{
  "model": "image VQ-VAE",
  "dataset": "microscope photos of single blood and bone marrow cells",
  "train_examples": 97085,
  "image_size": 48,
  "crop_scale_min": 0.7,
  "horizontal_flip": true,
  "translate": 0.06,
  "color_jitter": 0.2,
  "bottleneck": "vq",
  "downsampling_factor": 8,
  "encoder_arch": "vit",
  "encoder_norm": "layernorm",
  "encoder_norm_position": "pre",
  "encoder_activation": "swiglu",
  "encoder_mlp_ratio": 2,
  "encoder_head_dim": 48,
  "encoder_fused_qkv": true,
  "encoder_bias": "all",
  "encoder_qk_norm": false,
  "encoder_parallel_block": false,
  "encoder_inner_norm": false,
  "encoder_moe": "top_k",
  "encoder_num_experts": 8,
  "encoder_moe_every": 2,
  "encoder_expert_mlp_ratio": 0.5,
  "encoder_experts_per_token": 1,
  "encoder_shared_expert": false,
  "encoder_patch_size": [8, 8],
  "encoder_conv_stem": false,
  "encoder_layers": 6,
  "encoder_width": 384,
  "encoder_positions": "relative_bias",
  "encoder_register_tokens": 8,
  "loss": "mse",
  "latent_channels": 4,
  "decoder_norm": "groupnorm",
  "decoder_activation": "elu",
  "decoder_weight_standardization": false,
  "decoder_widths": [32, 64, 128, 128],
  "decoder_blocks_per_level": 1,
  "decoder_block": "basic",
  "decoder_attention": false,
  "decoder_upsampling": "pixel_shuffle",
  "codebook_size": 512,
  "residual_init": "scaled_by_depth",
  "optimizer": "soap",
  "beta2": 0.95,
  "lr": 0.0016,
  "beta1": 0.95,
  "shampoo_beta": 0.95,
  "eps": 1e-08,
  "precondition_frequency": 25,
  "max_precond_dim": 1536,
  "one_sided": false,
  "adamw_lr_other_params": 0.0012,
  "grad_clip": 1.0,
  "steps": 20000,
  "batch_size": 128,
  "epochs": 26.4,
  "lr_schedule": "poly",
  "final_lr_fraction": 0,
  "warmup_steps": 400,
  "weight_decay": 0.1,
  "adamw_weight_decay_other_params": 0.05
}
Rows from block 4 of the encoder of a small image VQ-VAE, named by matrix and row number. Rows with one number belong to one neuron. Each number is 128 + 32 x the weight over its row's rms, rounded and kept within 0 to 255. All counts start at 0.
After each neuron's rows are labels from the 100 images, of 14976, where the neuron reaches its largest size: "patch colour" is the nearest of a few named colours to the mean colour under the peak. Only what is clearly more common there than usual is listed. The data: microscope photos of single blood and bone marrow cells. In brackets: how many of the 100.
# gate: MLP gate (encoder.blocks.4.mlp.gate.weight, 768x384), inputs 216-239
# fc1: MLP up (encoder.blocks.4.mlp.fc1.weight, 768x384), inputs 216-239
# fc2: MLP down (encoder.blocks.4.mlp.fc2.weight, 384x768, transposed), outputs 216-239

gate.517 [ 79 155 192 194 118 127 110 126 137 120  89 113 152 144  98 101 118 126 173  69 160 111 146 141]
fc1.517 [156 160 164 117  74 183 177 126  78  86 189  98 178 138 147 199  82  76 116 108 152 171 119 157]
fc2.517 [203 113 190 117 106 146 115 175 121 126 123 175 119 129 179 129  80 139 100 156 158 122 116  87]
patch colour: purple (48); blue (30)

gate.236 [135 136 127 162 160  96 149 121 112 156 143  95 138 136 110 100 144 144 159 140 185  93  84 132]
fc1.236 [143 103  93 101 135 160 125 115 130 134 200 107  88 112 104 156 182  88 110 123  33 149 154 128]
fc2.236 [ 79 118 143  85 191 111  77 132 105 136 140 119 143 149 181 170 104 137 164 128 147  87 201 129]
patch colour: blue (54)

gate.49 [142 165 155 129 148  90 133 138 114 189 151 140 131 128 140 138 153 122 132 112 156 121 104 102]
fc1.49 [112 134 147 125  74 132 153 128 124  54  84 119 132 133 161  83 141 167  74 195  81 112 157 133]
fc2.49 [ 87  78 118 107 117 106  82 116 150 137 121 154 189 137 130 153 146 148 117  75 171 138 111 111]
patch colour: pink (71)

gate.214 [ 88  99  74 129 115 131  95  96  94 139 214 194  94 146 159 117 157 131  90 128 120 198  76 130]
fc1.214 [ 59 116 127 213 159 176 119 141 137 122 148  76 122 113  78 118  99  83 109  88 171 118 137 184]
fc2.214 [138  97  76 123 105 113 172 165 101 140 142 112 137  89 129  90 118  62 113 141 147 213  88 168]
patch colour: purple (65)

gate.191 [137 208 146  85  98 133 146 116 155 130 137  89  93 144 147 152 126  53 119 140 102 135 146  93]
fc1.191 [145 147  79  74 108 175 147 116 175 121 192  89 117  89 113 148 108 134 124 154  43 138 134  94]
fc2.191 [ 98  86 115  47 119 111 147 129  70 162 130 116 140  87  81  96 157 126 177 170 108 115 118 128]
patch colour: grey (60)

gate.204 [105 126 121 148 138 162 145 182 131 154 178 197 134 107 138  84 114 150 136  99 208 142 114 113]
fc1.204 [171 110 159 173 142 143  85 116 100 109 131 163 150 190  96 120  99 139 101 130 124  82  96 149]
fc2.204 [101 109 151 108 136 152 132  75 186 102 187 175 108 164 137 126 114 147 111  90 141 163 138 155]
patch colour: pink (58)

gate.660 [161 102 104 172  91 190 119  93 119 149 164 136 169 133 163 164 138 126 105 118 142  84 144 161]
fc1.660 [135 130 108 123 166 107 137 164  62 111  74 138  50 153 163 133 176 112 147 162 130 163 114  70]
fc2.660 [ 60  93 103 169  90 192  56 137 120 167  87 124 198 133 105 113 151  97 155  91 125  70  99 144]
patch colour: pink (77)

gate.44 [127  98 179 108  91 152 114 185 143  70 122 163 114 168 165 124  98 119  96  50 138 128  92 115]
fc1.44 [167 115 128  98 164 110 102 133 143 115  97 156  98 122 187 133 132 122 145 186  95 165 133 154]
fc2.44 [185 126 176 166 110  83 143 123 144 155 132  91 115 194 159 113 113 136 127 115 136 134 126 162]
patch colour: pink (56)

gate.667 [182 141 181 115  84  79 114 134 129 152  99  97 162 154 107 226 130 164 115 100 135 174 159 103]
fc1.667 [ 90 149 130 135 191 139 143 143 142  87 155 160 112 113  96  99 130 155 137 165  99 156 151 143]
fc2.667 [125 109 140 126 136  57 111 125  29 173 143  96 164 124 176 147 130 171 144 139 134 152 113  85]
patch colour: blue (35)

gate.527 [114 135 141 108 128  53 154 173  83 157 151  97  91  96 167 137 107 157 123 159 134 135 179 151]
fc1.527 [100 128 153 143 172 152 133 149 125  87  93 142 150 156 175  77 165 163 137  65 149 114 135 122]
fc2.527 [130 129  71 120 136  83  90 107  80  85 169  95 104 121  69 126 129 107 162 100 174 150 175  87]
patch colour: grey (48)

gate.158 [177 148 146 121 165 124 165 149 156 165 130 127 131 120 170 160 170 128 152 184 137 146 146 124]
fc1.158 [118 129 107 111 105 135  57  96 133 144 123 141 151 126 145 156 114 140  56 200 155 102 162 142]
fc2.158 [118 168 110 148 101 127 168 114 191  87  66  80 116 152 119  69 111  90 143 138  97 142 166 166]
patch colour: pink (95)