Weights of a small image VQ-VAE: 13.6M parameters, encoder patch size [8, 8].
Rows from block 3 of the encoder of a small image VQ-VAE, named by matrix and row number. Rows with one number within an expert belong to one neuron, the router's apart. Each number is 128 + 32 x the weight over its row's rms, rounded and kept within 0 to 255. All counts start at 0. Numbers have three digits each.
Before each expert's rows are labels from the 100 images, of 14976, where the router gives the expert most weight on average: "responds to" is what is common among them. Only what is clearly more common there than usual is listed. The data: microscope photos of single blood and bone marrow cells.
# router: router (encoder.blocks.3.mlp.router.weight, 8x384, trained with AdamW), inputs 256-383
# gate: expert gate (encoder.blocks.3.mlp.gate, 8x192x384), inputs 256-383
# up: expert up (encoder.blocks.3.mlp.up, 8x192x384), inputs 256-383
# down: expert down (encoder.blocks.3.mlp.down, 8x384x192, transposed), outputs 256-383

# expert 4
responds to: cell type: artefact
router.4:101125129165176139233187099175167131155112123144125143117161076151111116125159060135199091117116167158144129159120164161140113094194155149137193048113110122141121145174083107155052139143171156175116102096115091154168168125141133116165084163153153098123102116124186208130088082116101168032114089127176071148194149096114149124112107086102128068169193136121145117124060119123093087082085
gate.0:129218135129127199121146138125174100130140175087094163183084114136108168118126108111149144174118132114162150100129146106141136127105141101144134164116187071036095157135104125105124111088096170133102060124091061135177121193104137127127140101116165130123186147142098103125140086130127158093123111133082075109097132121164121123147164116124122117091221100163191115072114150170132110132172
up.0:107143081136139221159137124111167110076137216132109146153112131122136150123144136143081176183078098137148108083156137067122112112110131125110167147185212100082083133145110135142102129126152156107144066110074092126121109124074093122125150096144110132144166089130115141132134170124109152052126096142047099059118075159114063102176159125131189101172152094086126129121136155067106135132144
down.0:089104128201143089082098073144151153114103134117099126116147122141164112152110139168147190139142127175140130152102105120164109149163193094170142167131127160142179116127131116098141101158171115089117073094141158121082133161197082169158083120101135100141126166109151148085102064140158120147125132085189145178202147152184152108066113131129116092092089160130115156133049135101135143126132
gate.1:122200104062124206154144227078113129141143080086066115076174158115120110106174111116113107098135144107058162094114081133045107120116059116122116107089145154165108165112105147097162124168165087117099121123092130123142140166100135150112133113133112134159125075126201164105102116135139087075124101149095121116133125157124125172134091139089159148180101120108121137099163126159112086070202
up.1:141134155144141104131183177144114163070125090140162127120130116068150133134122125083052168142148134139149081139117119199113151083133085166107122206163046206118187135182122122092096141169180112113130109066105130162130083094148124098126135122148051086103095153128073121122183104052094143124110138112150163083153127110133140114124119156140133149121128099131186159124179166108083112172096
down.1:142125176148104146144178128132119183130128098128060101175081128072155090106184126069072106090120134072134160118155101103111122146108175111134147159152114157127135072157160147105159135155147117137131158118116117190118126128150187102145089074150126086065086133091133155122185149103135132155164141103118116159143123069156108131116109110152096161168129100115131151159178106143073141135117
gate.2:200137158120108179146115137147206129063146167161170113084165129087108167167137115176133107146093114132063104104154122162088119135106087129123126123097116112136163129127123149093094124161115125192112114197110105067175130105173064053074118113111084091096117088118168132103143139134101175092071095114167070100112125155134145129113076158135073124177130151148155126151143081166125156132135
up.2:104191088085153125151159135123171155152156136032097099107147111159189104113155148045132151050171140093091139137114120162137053166121100139146114144098158105108129181146125144117096121137177093165113159126170202196140099154066114161129165165165149144143148160118148113109119079185179113135128132050143135088183140191127097164120071187145110079134130153139143168137124118122117125191120
down.2:134088102173158106130134100127160109203149094145124077122111135083129096115139133107172161075174110099115109113159177118063133106178153111145139195075136102162113066129146135147121138112187099120117078130190157127126120120175161139184105174114128159204104130140165143119098137121146131133148097136146106110142136076099061164127137134105077130108151168125173179043157140163127121105102

# expert 1
responds to: smear: peripheral blood; cell type: artefact
router.1:113081136148174098130120131194139103194094143171151106100163120143081122098136139131164158061157183159166088217136144129157097129144184105185114130116090144145141147150067031168153125191185151134106106079103133127125126134162105115180085134176126073132122158131128142152160118126134155083125100115189138187176172130123147119150061099133118151095140148170159157106116108112063083080106
gate.0:165077081155123106162080170135124127120142120180158180113138127189109148120104087117104111094112141097180117119169126179086074084082126172119124144156129107086073062104081161102096109169161094089148134138113101151147150139107106094121160191122105179139178073125094223165096157100118127061078159133189108144182137056106118055130086122124105141139133094095114099157123116108174126118140
up.0:125105120136167191175193115173140125182087125118125138119203163076097135196107105181179161083109120119170158135096104073131145114130144074129084127139090184160107093145161130151113186113104121104154127131100065067174210130165145126114091078121116080116098105117156141088122158157094107136135145103113119173066142155099134131060085141142154112149109159091115197117070138209087099165126
down.0:118151122124125134102114099108131158153142132116088063050090145076136117079123148190159082176127130149090125153123186085095152064137117136118087144100176110110179119125170075145136155132135205172106122172107144183164195158220088173100095077061137141136131123154151112105159159139141174090099119083135145172152105118126134130127092099100066123111100146084162087160073094156135096132146
gate.1:116151164100170132129125164105112089165090133145127185148144105133126089050166145139152145126072151128124097089200076154124197157106129169109056140166125147109126152191124123031127100140117124166143094109073054179159150149137147140118171159208160185154132165092130122162187087124085080107139114150134081112124133121164169075181193113123137091079060119097164108123142063107114114143101
up.1:091151168110179135126100136108109097173060140146105186149164124109138115041118150138174144126127126141107086088195078129119163129121138135129074127157151137082146133197174135040126093154141137185146105105082090189156150122109120128167160158196173199168146130070154116112211071117082087121115107181158079108121154116148173071203182116125162098110090130109184145129113062086085121136128
down.1:121087058151129127134136146127115095123163095126129144095152116123112171122133128115122113144139153114142131127117127143152095101082024125113101151074213172091116147098124131148078113141093122157152182084126078087118149092160093156136097095142110102154144122186114108100158167205180127065143109104144131129109155144145103057099109114101117071095178116173143133135147176154127130068136
gate.2:165173149137119118089142101095173078163127123115202101146157149095110084095106153116107089118123157142152096118120144186129099166094152193153171155118108116189094108020176173160127102150142144163132116091138172140141099076109139115140101177085088120119154094104120105118113196103128116145121143095123153103161095128157110204087124113133096122160137159095075172085175135088106101165168
up.2:169180097066092151129120103188111147114112110147102142100117108202129118117149141096164075155043132126115126149092156160152088136124118121167088106091158149137098104095059109119063140107140131130092154174068149111169078096120043156110128120145161116149172112121103124113084167102139133084115117144087136146128147159126172119158125146155102086092100191102098122113153162100219116159128
down.2:080092127087086144146137089083110144165140112096067088126146113118142174107144111096126111142160085133118146107119150134105120103102192125067101070137097103102124081156082125118089150124067117109180176131081113114161107122080142168100166124147157093079091098157116118126130129155134114157178172216095106180099156090081186092091136174156098184119069126181114157154176145120139104093061

# expert 5
responds to: cell type: artefact
router.5:147044146146144105126113097143156132160135163180160048121118118123096121105140133145144108067142137165171103193138151155139107134154161097163137153113065138164111158175077020147167107181171084155115094121150129154137146149150162118125106159148154065141095163149089171142189133136159109115139148110156091202165151092106172090130091107139115095093109170115180160151074105110100071138126
gate.0:130155166111116166119051144147188183129133090105076131105165118118163108097129122129128160107120093148124119125136115136122167126125128092139074147066141132070177150125116162150123183122178204129197060087121150123168079134139124061177040120095196117145119185143112120055173114085170154130116087123081102142153081070064151157173101049040124165129170144097131080128125143100092084108145
up.0:165127127147156147081095091102163183117154097103121154122156126120170137071156169123098133123147059146112133090106147105169160178145110129099093101101144091065196123162135158104057169098142189106193073130120120149108083095114121066133025093091177109157143147101152134120154146087155184098175079091124116127145115101158194115142159080082167122145161124107156128106112136084069019148119
down.0:147065188089103122080107101101164136102146141130074117144076126128103132144107201069128111111130148086180145099122124145085111105113114179153166130140117135091065100078108134132099121119124137131097126134115159143143150091117149157130154150142186129086111140120140165092138053130146121159170146175075161070144086118126111107151166126189161106140139120103078190165108145139138166092112
gate.1:106097164119144093078146073144119164146099128171122085108087131128112084085117117064154128188107088067177122131123083173084121133144164020139157110156143113077093115073197126118093132135163109116163068070107148113131079148151157185225125145154176138095084143091066144057158128103052124083142103111130148160078070100206171102137110123131124133171166138135161176109128173154119066074133
up.1:140118161126102132142088165148199126122119135089160179138191110104195159126155127205078073164137068131176115164098140084153110109145126086110091090141110144077140138152085069132103081075137146114104121118138072155189146137134112134108069080093107130180125117076215077164189146110152151125094157148173169151083075123111097114161162123136109124113136124177133106139118142056176114158177
down.1:099136140086096135152120097201107147121123090117125104119062154148120154103143104120108104147132138127051139115115099141084117152146120162114121103121140089113108129147111112097177205097124120166150094129093151141108121139064153077102098188187069132077084143145140110127127093177134123163141093142064145126113071102163144128113149089100146126094153140118128152100131168119163132107144
gate.2:118168155104132108161139137134121119147097102121066119143115142079149135175142092121139142151132095197151159093125147128122171175112066141148101076129219151091126107128111079116156167142121128093114127145159144149123162189106156128102059153147120147120141150130130151112130135097164158072165138177040150135144154100186180176118143120164154158140102142145140130106054146128122114121108
up.2:108142127144167130160099194152093177133109114119105076124100130132174082128185135117156213123135136150183126127121136130157070153119181166029081109120132171148143133147140156100117138176112135146149154165130204138148134124121096089124103155178101102151183141144159125109132091068144117090087092212074152143135129149154179181142146179130068145129110121170129100122130093099130084166158
down.2:061142174146174111122082161161142156167066066166118100149171175122118145093090114099142083132067095120174125111073158133161092061139164074125093086084150131115147098152158142100145181152134122103115114132150152085150103149168116152096111140094164139119097124142102172148172131146097168110102143154167172074115076088040146150164106128143138155077158098164179103148080102042159163074139

# expert 7
responds to: smear: peripheral blood; cell type: platelet
router.7:101059165118121119113108102079072098079138106141174114083107115134206126118120070109148097119113081175095089162147118113055125087083113080125181127140133099154199126081159112132152105096129085161147116119106120129149107142142244111166102168173142121152080158147133090059173128131136219086146112119129113095138087155111145149071105099138120152101133130152158105143072120130087102134123
gate.0:171177111157155126161140097174189161175058159114195141073180141137139173124140089137068110147148057226107093143138152116078131141117202185124099089078124141077150169142103072161136138123119141103060136133145141159138113133103091151117127110080152097159155097098105060160097188151152133133143128139173144133127154126051176085098154119087096141086170144131148149128159120126110185124145
up.0:121132121191149148130164068135201159154077145107168134101134131111134165097119110129088127122130124179151096128086102154132156169099127134124082106094131141080176179118094096122165143106139130139064113118136155158146114113132113121182114118105128124155160120104085059145082132099159129127142098121158125129085154121063163097092236142058096137099145117103179129161143103126136175127115
down.0:118180127126161128140136156097109163126186154120077192115110073114155155134096159163169119135152156105123121084109122181103175132154114132140095137157156134163100094112143163101125114163108133143146170147130161080083097098128111134110147167125114114120076146210061098175102120138112142134108099093143140148119122127131127191145148153205119138120144137102113130092170197116159134177140
gate.1:141208107150112179096157092083164136088106084105120093192079150083107159115140136121109178156131176129094158160119092152154191148136099077144082100107154171119132101101104179160180081104118137151126146061113111133153137176143127167199073182110113156091111114141151119171167116174105148129125094106191096103131032151188155166129143100088168131070119124115130180187125108154151139089130
up.1:136215140101151137108141097161147133085175151108146125074137102126147133130175067116137152129155122154094071144129085134122162102118101132146169167116137207135156179083148151109188086091128169131116104079111133108168094145077071142153099101103108132093133132062189074128105102127155170082178097108152121148120067144182169123149128126109143130138133153131081130172098088163157173121149
down.1:107140129116179082171154102133169099124103107134175179120170126151106121170113124087121168121169146115102154153176146130125113061126156146128109100098137090149150112192095131105121095210086109141172147156129083146110134151096189060105155175115129054148093119121134126127158090127037201090109181134159103139135148166119130129209163146136150166121144110152114126124118151143149153144159
gate.2:129092137139098138078152161144125154101192096128138063158154102149107164142101092130103137157142190118113154162123140137104184140167083108155130130103133095153143088157126159192147106144126183141107062128134131117140138152147134139143160147118171088157087154106042098117127142163177065089124171170182125140119209183173131182126096151105111129088207140133130176186150155141162200077128
up.2:133150108155116175124172154147153104088149154116139098124155131120093166101127086118138137157145169140092142129133048157108196126157089087162164093129057120151154095170133139183105147181128187170069118127096122136130154129146114111122143130169171089140108123119092115140140163161184063105160167146153050197122200174144128139157034128129114133112189102134104135139171187110167144079128
down.2:135133110199103183151164167164200155148104122143127096069139156082163128132178136165153111057139168118137137105134103161131120118158157143149125117142124142131069162194159093158144129136156113181054144152142164130122129145138115190171113077153078076158175166119140141160170034095135149121124202181139167155135105135095107103155120166145129161141151070126160164084155116152174089112144