Weights of a small image VQ-VAE: encoder patch size [8, 8].
Rows from block 3 of the encoder of a small image VQ-VAE, named by matrix and row number. Rows with one number within an expert belong to one neuron, the router's apart. Each number is 500 + 50 x the weight over its row's rms, rounded and kept within 0 to 999. All counts start at 0. Numbers have three digits each.
Before each expert's rows are labels from the 100 images, of 14976, where the router gives the expert most weight on average: "top examples" is what is common among them. Only what is clearly more common there than usual is listed. The data: microscope photos of single blood and bone marrow cells.
# router: router (encoder.blocks.3.mlp.router.weight, 8x384, trained with AdamW), inputs 128-255
# gate: expert gate (encoder.blocks.3.mlp.gate, 8x192x384), inputs 128-255
# up: expert up (encoder.blocks.3.mlp.up, 8x192x384), inputs 128-255
# down: expert down (encoder.blocks.3.mlp.down, 8x384x192, transposed), outputs 128-255

# expert 1
top examples: smear: peripheral blood; cell type: artefact
router.1:404483409461420547451506581515453527480391463562464488513551445484544409510519541470491570536539546566504529585471454609472587465441449481517580523534504389582457497551462452494479487582482536450399444498520514439445543463532514487439502525576420473456450527572611542450505450545565487506566453527515538417514425590438543501493415541482497560518466550476555431450472451515508513494482
gate.4:471391610488482478471541492540461500489467530470553509482513535507531528545462424563466549541614478424471546425540589545513503559507422517530651544411479486408408438565531513506482517481471505469504527534534493512498521556543530441523420507422550482528502411464531449452520501518509558481454563425585497461536527522507615552603534474540533483553441480562454503425547428501475528484574
up.4:483419582546487543454563511531523490508477423499444563563554473550554540526473402592519610533609498497494448401477515519523531451553435521472567473455417501455352528559499528477551464468452451461512522582434453505598548502480494503433509500502531417464496529474447541502502483506557536491542509455531607496518535547554561546526484436512491521558437543531423526430440443503513473556532
down.4:447596462548451433498507599395477481489518530465520483414538483430534472427494496556519514422569490434479517488553543524437552564483540466545600449461518515530519482452466524511480460542544495590568545486491533523579493451503426497441518451474397525510449482510539560531508474404440532493479468462554523530477488568495539424508585495505559535567600537444519497548466488601443490567467
gate.5:551512528534427405511514538533508388532500562498459501486519580485390555425528500454548413534525522539499479487524546554466443425392433467533445586489576578424493462359540393424496503376492505544501602562435490449469557475445539375449537506413476556437522488478487502500439504537428522580460545496447486519523547403515432587521509536555498440467539548429503528517615513501453466458520
up.5:600532527518451570545448508469486444537575561496453621535589552474477513423560581531551469492535475490520541517418536439421446449464550479504480507416489468504508453457462430403451491538498502545513522428607527559501414531538498548487481439475540563566526540401393508510543505539458495550497465448481491580469554488490503438527505555497482425544441465480448577499567510493506464535558
down.5:489469482514503504561616531482467532541571480551571388569432576470470488461435513474441495470538478514505551474514549471564487571454490547592572420566516476509478533552525496425438541483508510484558508506481528495426421453553485519634499394555612612417563480406481501538425515531477450559507535487551503467516539483499554409514451476472558499491469464536586487463530401524529499548450
gate.6:552456551407472517599513438551598351515471420530530480499511440489461501586548548564554504597437441485535543472526501479506488411510438426426525421367522500511521570496488566465424495532550443454395497612548465551507448456562518518468484536505449617403460460544569442412392466478438512419565481500474526481516457508514472481498490467490555491513530473473457431561416519581477489485583
up.6:537510542446469559569485485493535492523555475398438504484506542523508522514437552549521513485462465478618431479569508424534504445571500543472524405545483513472517533501471525492463497412511556529452404553433480462567527501504500575471476454552448485453571580459435516565459465533510615506445514499544517510582616582557613599511446484527538517550546455545530559509490457473494594548452
down.6:499478487451591424545440529571423474464585516489416565378453505582471543525481479507551609396465493506544420456523402462516580517487578509505499555538477532518442495462503466521562432434554463560484451501462428549520446570549415549538555499603548487498514492433521534547561461482448459528415454423556573535499644498449577517445512365472558539491475451503490445489478513560470470426532

# expert 3
top examples: smear: peripheral blood; cell type: lymphocyte
router.3:393431514502525446494434553537423476519437499459494552559588423497492423506578539445409524576475565532456598520543479455542517475507474484450495596457547440489444522544423498472388491507466518479594527476529546437569499586549493556492541496541461506460457515503430529472525462546587509522513480463584474524477506541481444505535461438599513496549435483513519455458486509517583460464378
gate.4:421485573506504506423524471508521549435413437496482375399404621369473567502392498445532467485606621493576525437523453507461552524465511500559590396485486404422530500565512522546568456495452465497531486550560501594454417525472530512487493505486526595438483502552440435565534437473588443477457564482428400488508437541475438524523524547465587452635569569557543467533523492551482439541482
up.4:439552477536483604475533477519485536476480535480455397418412545441420481453455421431494505410624568477506525438512521508465566509461593492518570497493387431387505476501558537529495493567421492485478424549608439596511527574487563544427483492489501501499452465475543526548515418473543471426466568478385504498502485554473423556507473517573627471490560556553517533434542560516461505579526
down.4:567539489487587539549501502424447434513487407531597531497572512455553456527485557497452464569525521463430544543494590548367479449455462503497491442541479505531603558566513560455458529507544520532497461484508460565492494548553538442516577489501526585563495401533531592565538492379440481454568461495416488527541495468548516479503535503506493473531462499463463569511503590499546555525546
gate.5:451462521455535462606427493469510487504474410447522477430527481482415568559500517645504487500552483468591462481442498537533455553441472478543511483437424577548457542434538405559605546458521439416462480526492547546452463475455408515492522500574562543501510475473535427475461555523399483524455544522502434574501529423500526488540623552411543501571569506481543463426548472456557509583428
up.5:463523513510505541556453521426479455421516585465576475452456542518497448468536464443521512511449463554464576535492560557594464487457535482492453507481511486461501558478519418506528542493562485517602534489495590503488534540495536531435471507516470453456580490484414459463482435519507549519480393499487572449472562603483503450505449544440518468468495499543549524517459458382462549514539
down.5:548509486519528555474513410406445473454487457488489445508511469421472552536418639542464447448507541513473475460519504526458553456488452516458564514617461468501542551399549565554402495505452538481549495472551539505523476516426549496511564496396545515488593491493559508545556500505480463477472528426501517472439503498487512490599500411510537543545509538433458505387435523466552514457508
gate.6:492560514514513524533510445453599443486475518403397514590540531506493591511538437474563554550589513495493564402573503458555490538558439453518528494527470548546530457529424527432561538569482494578474460444475533584482475563487537500463442373430518495546446502477542542452418481414495459523546478518486413522499437551418532490489548433520541488499442412505485492445482536528480503478616
up.6:579432451476476512518484526551406559539579481534606594512457464546515474417491490519449501478498456518469529556447485480493513434452452522449523508604508501527507610460527488554414402514490446459495510589494477481510532452422500480471409535523546503484501407561454407507554505608588529502538521519556546510516563468501464574471458494510484491394578539461457522600552423477569503423507
down.6:536544546547558403506537487504483471475550523464506480535469459523395526466475546553550517526560496575602564489504601413510491585440439512493447565565507517512474525448493439495480471587442563547538558445504429481502509497450543490572593492399477481462498492513514531411422496560545408533480505473549510515430507527528513558462455511409525434494461449520570546460449513537426481530620

# expert 0
top examples: cell type: lymphocyte
router.0:528476555498512501478456466445507498482597477502528494482408515466489573477459434522466421523495517506504511502522574500504566484479518515546512415567467533402542516514515639493557561381504500489529452573451552500482478462503549465542532514451570489448535462433460499455571560420428460452417524453512412465553529434539580498570581530524515405467547496543559472451556555465375569529464
gate.4:532392488478446548418505495547524431579577495524518482543475409503462531504461553443467586553510565487577496579502519481493400399546371557573542557466445397577485563541463463491476467426441467498524502457514490519510415503557505453521450492513403478479478483360582569459444440554516490546581462549460513607484568501577409493486457483611449489602522410512491525417559513490510522515615
up.4:541560557460534456475469520466528495546466453542518469574592500542509465465535497488526438455582517500561490448472550495428595505631504467457484481506525619478577460585500517493445494459558525476588567505564540519503573396482493530532519494584498571562480451491563584455532500546461560514426442356461458466417467495409557438422477389561553488509509507593509479453515442497487548511547
down.4:490509405421564496471471542371505495520493531562549500401471548500501503531475515495463520485516486525444547503516512492493514505527523483445568517550498535493446461496381474581576383527460537490482474511381530503425446521545468506589580408508469495460471524505547579434609485499525458533546502563573587496447512531555570531482447577438529488558502475518480549532424396549601466426469
gate.5:544513431454504542527544486509513495551518549467457516539492468535446502524508550437572419483473535494474412463426529474585429526415503474443513439495523532531555429590434561505519414508450533528424521516515463600574445526484542488512437529424450441503552470496441604431501413423575457431559500381424485536449520530497493491571544483445509491524445463434472514511545464515465461488520
up.5:511548391490518494528540504521508519560424497446533507534526488560491515563506584474549498509471453527426433536435516539531436560394490528500502418374604491446498434553462568544516484464434451468425467485571481570587468549441519464516518434436420506421543516538541556489526464475468481473577512498495501505485512467511413544439559518474532529654456513426531475487529489604459516508458
down.5:518609511545441548475584514511623488514512424518531465493546456533402526405513515515526595520493507523460439565483509450482526495626507473481566505481427448460541508501508462580535512555488574484401460525435514403454527457434480511474542444484447548505447495558576548524468609468474542478593414501434499475599420536459540447428409437489464585518623507530437506536443477518601488396583
gate.6:467531505518512519463535388538513531547632493530504472538431457415421563561495453631472457504496564458492509429553482453409456512486433552420422355431546483484551528578422393475451519456535451521527535483497477495502459522601504461472487558551589540473543492492521579429488520550524434449420565496526563431511589492497435530454517442474514441464501484531447472520498444433507523448451
up.6:459516473492475531423531403479500530442660410550472521498461432496451521515473482617451471493465490496487533407517466468487474508410377571472519320507510467451483561522447385480439488528574527509538533495459494509485447559464539469456494504585564543470509522532502475479491504537424492502478461483489448373475580484521395578494625400437491452496501574488511575564485543469462439434500
down.6:441503539395489462541448465455524511532486401487490517431593520576512464506389419542602555568531495540472513511474513461487444500545438450506507503536494469563568482466558463499452441542596505572517513459507472532535474537520460547536553513529496481562406463499480495569508432452603484453523446523505465547514489532456535520422409412451469540523561517500474428534464470398500480484441

# expert 2
top examples: cell type: segmented neutrophil
router.2:383494514593529469513533523548436567466466434446467445662668433505451511448568442432495499507527488478481517480471439481505507415427501568567449511560501583471597417564417441497521477539500505462492520402472487564506450583577460559533577438591447458460419577531611517468524541494452513558494451460566550469443479594464455510538590475487515563539487448521499462534510426571572406458504
gate.4:504510527524544576474517446482498460486461412484439547442506465504461514564563514461425432500368571479504553512417472525486555540524428521514566472559521422449493385550437426530444473457542530495406511479528548489534523517473484482469587455476529495456540503515416507448530434432489551516513518492565469425388534382449480509501512540476486460471512572554499519456516484375396455491566
up.4:450478485497538399537502514540470569463478555487589532602481452601450485474546501448479538519463432555377548469525520422512562459529480433462454549499543405493537440489458478574466521506482483473520481494499445542529437489470447554521467483558478478505539500553554440509510494565503455439560585525503461443504462507497433490543419476548454573479459518451498581630541406475570542517497
down.4:474451475487613517464390549520464515436459524481468452492527520500570478489544584498576479487510549517510518503496464477463540444559364516486544542539550473566540498534509485524519583571453437457494500410353520446518531541422482441592460462442515489512573474552416507547535472451463503402543566550533532513567541557519514585494458458528547536505504456519485458466548449524585575475464
gate.5:518528574398526437455533467530486480540512455498505476463577543491577563476446509436531546485488442573463588515515511496468530537556445562552495504568554468586508512593595540535480455412564515542455390488382602483509539499474586421427456486478469599511498451551473532521474516459532508468475478494427531468427553448563467476477467478540487498479515493512518512520457412549495502524526
up.5:534428442545438482503518524458520524470560459577529590423525474461422451526551558627522443468481560490481442538506579426429609501495474460543544535502600492472609559493484519470502416475520553584509507487539450492590475430540460493375448487458544526476508567520486614515486519534589539460502473604518571413487523469457593399424568475423498421472571509550575414511453498542535448525442
down.5:549600594524607583547471506486487497591551503541468425584464484523506499504535512431598576452527627465516464513517543539520425472451486418497537447456474572533448456487472421556502416491623458444489503452552507487576498629506520480547531493470512517435538504372532542498584498557491492438460489510458488450544425463529496523474464442380539556540486539508483401553550451537473475537508
gate.6:553449437554526458515452421572401535496512498534447563419514440411447508535426510499478664442487527477379517514435499392442616437457576510562466555462543486510447541517439525480508499493564527539418480487455497570513451490532512410506555464496515401555492498496465588455540529454569568435537461422505541485395488458447524450503448485430473440497564468523473534389492444450562499512444
up.6:516492562449441518582559435498480534532556441542549396465490553495505479491417528499432572474463540520484556447462503495443553467483538471493483507470502570485488559486443423497451546504528465400408435515581570511634512500503534541503504572403449565582401409455502540548447443487497502421447566434467597461512487377402476405474451532538409492443574472492519459559543505414549492505475
down.6:473483526512486520513490529558452576486475538455503464607523495583424502483545593528523561474485451545498544520516398480463529460485494620436474549484541535472556484388583483450465532529502529481534469498528462521470466495464316451516491509541541438395430574568468427575469452607438487497438609546487514534511547469465494512461482558492428488510482487533523467413556467612551489502549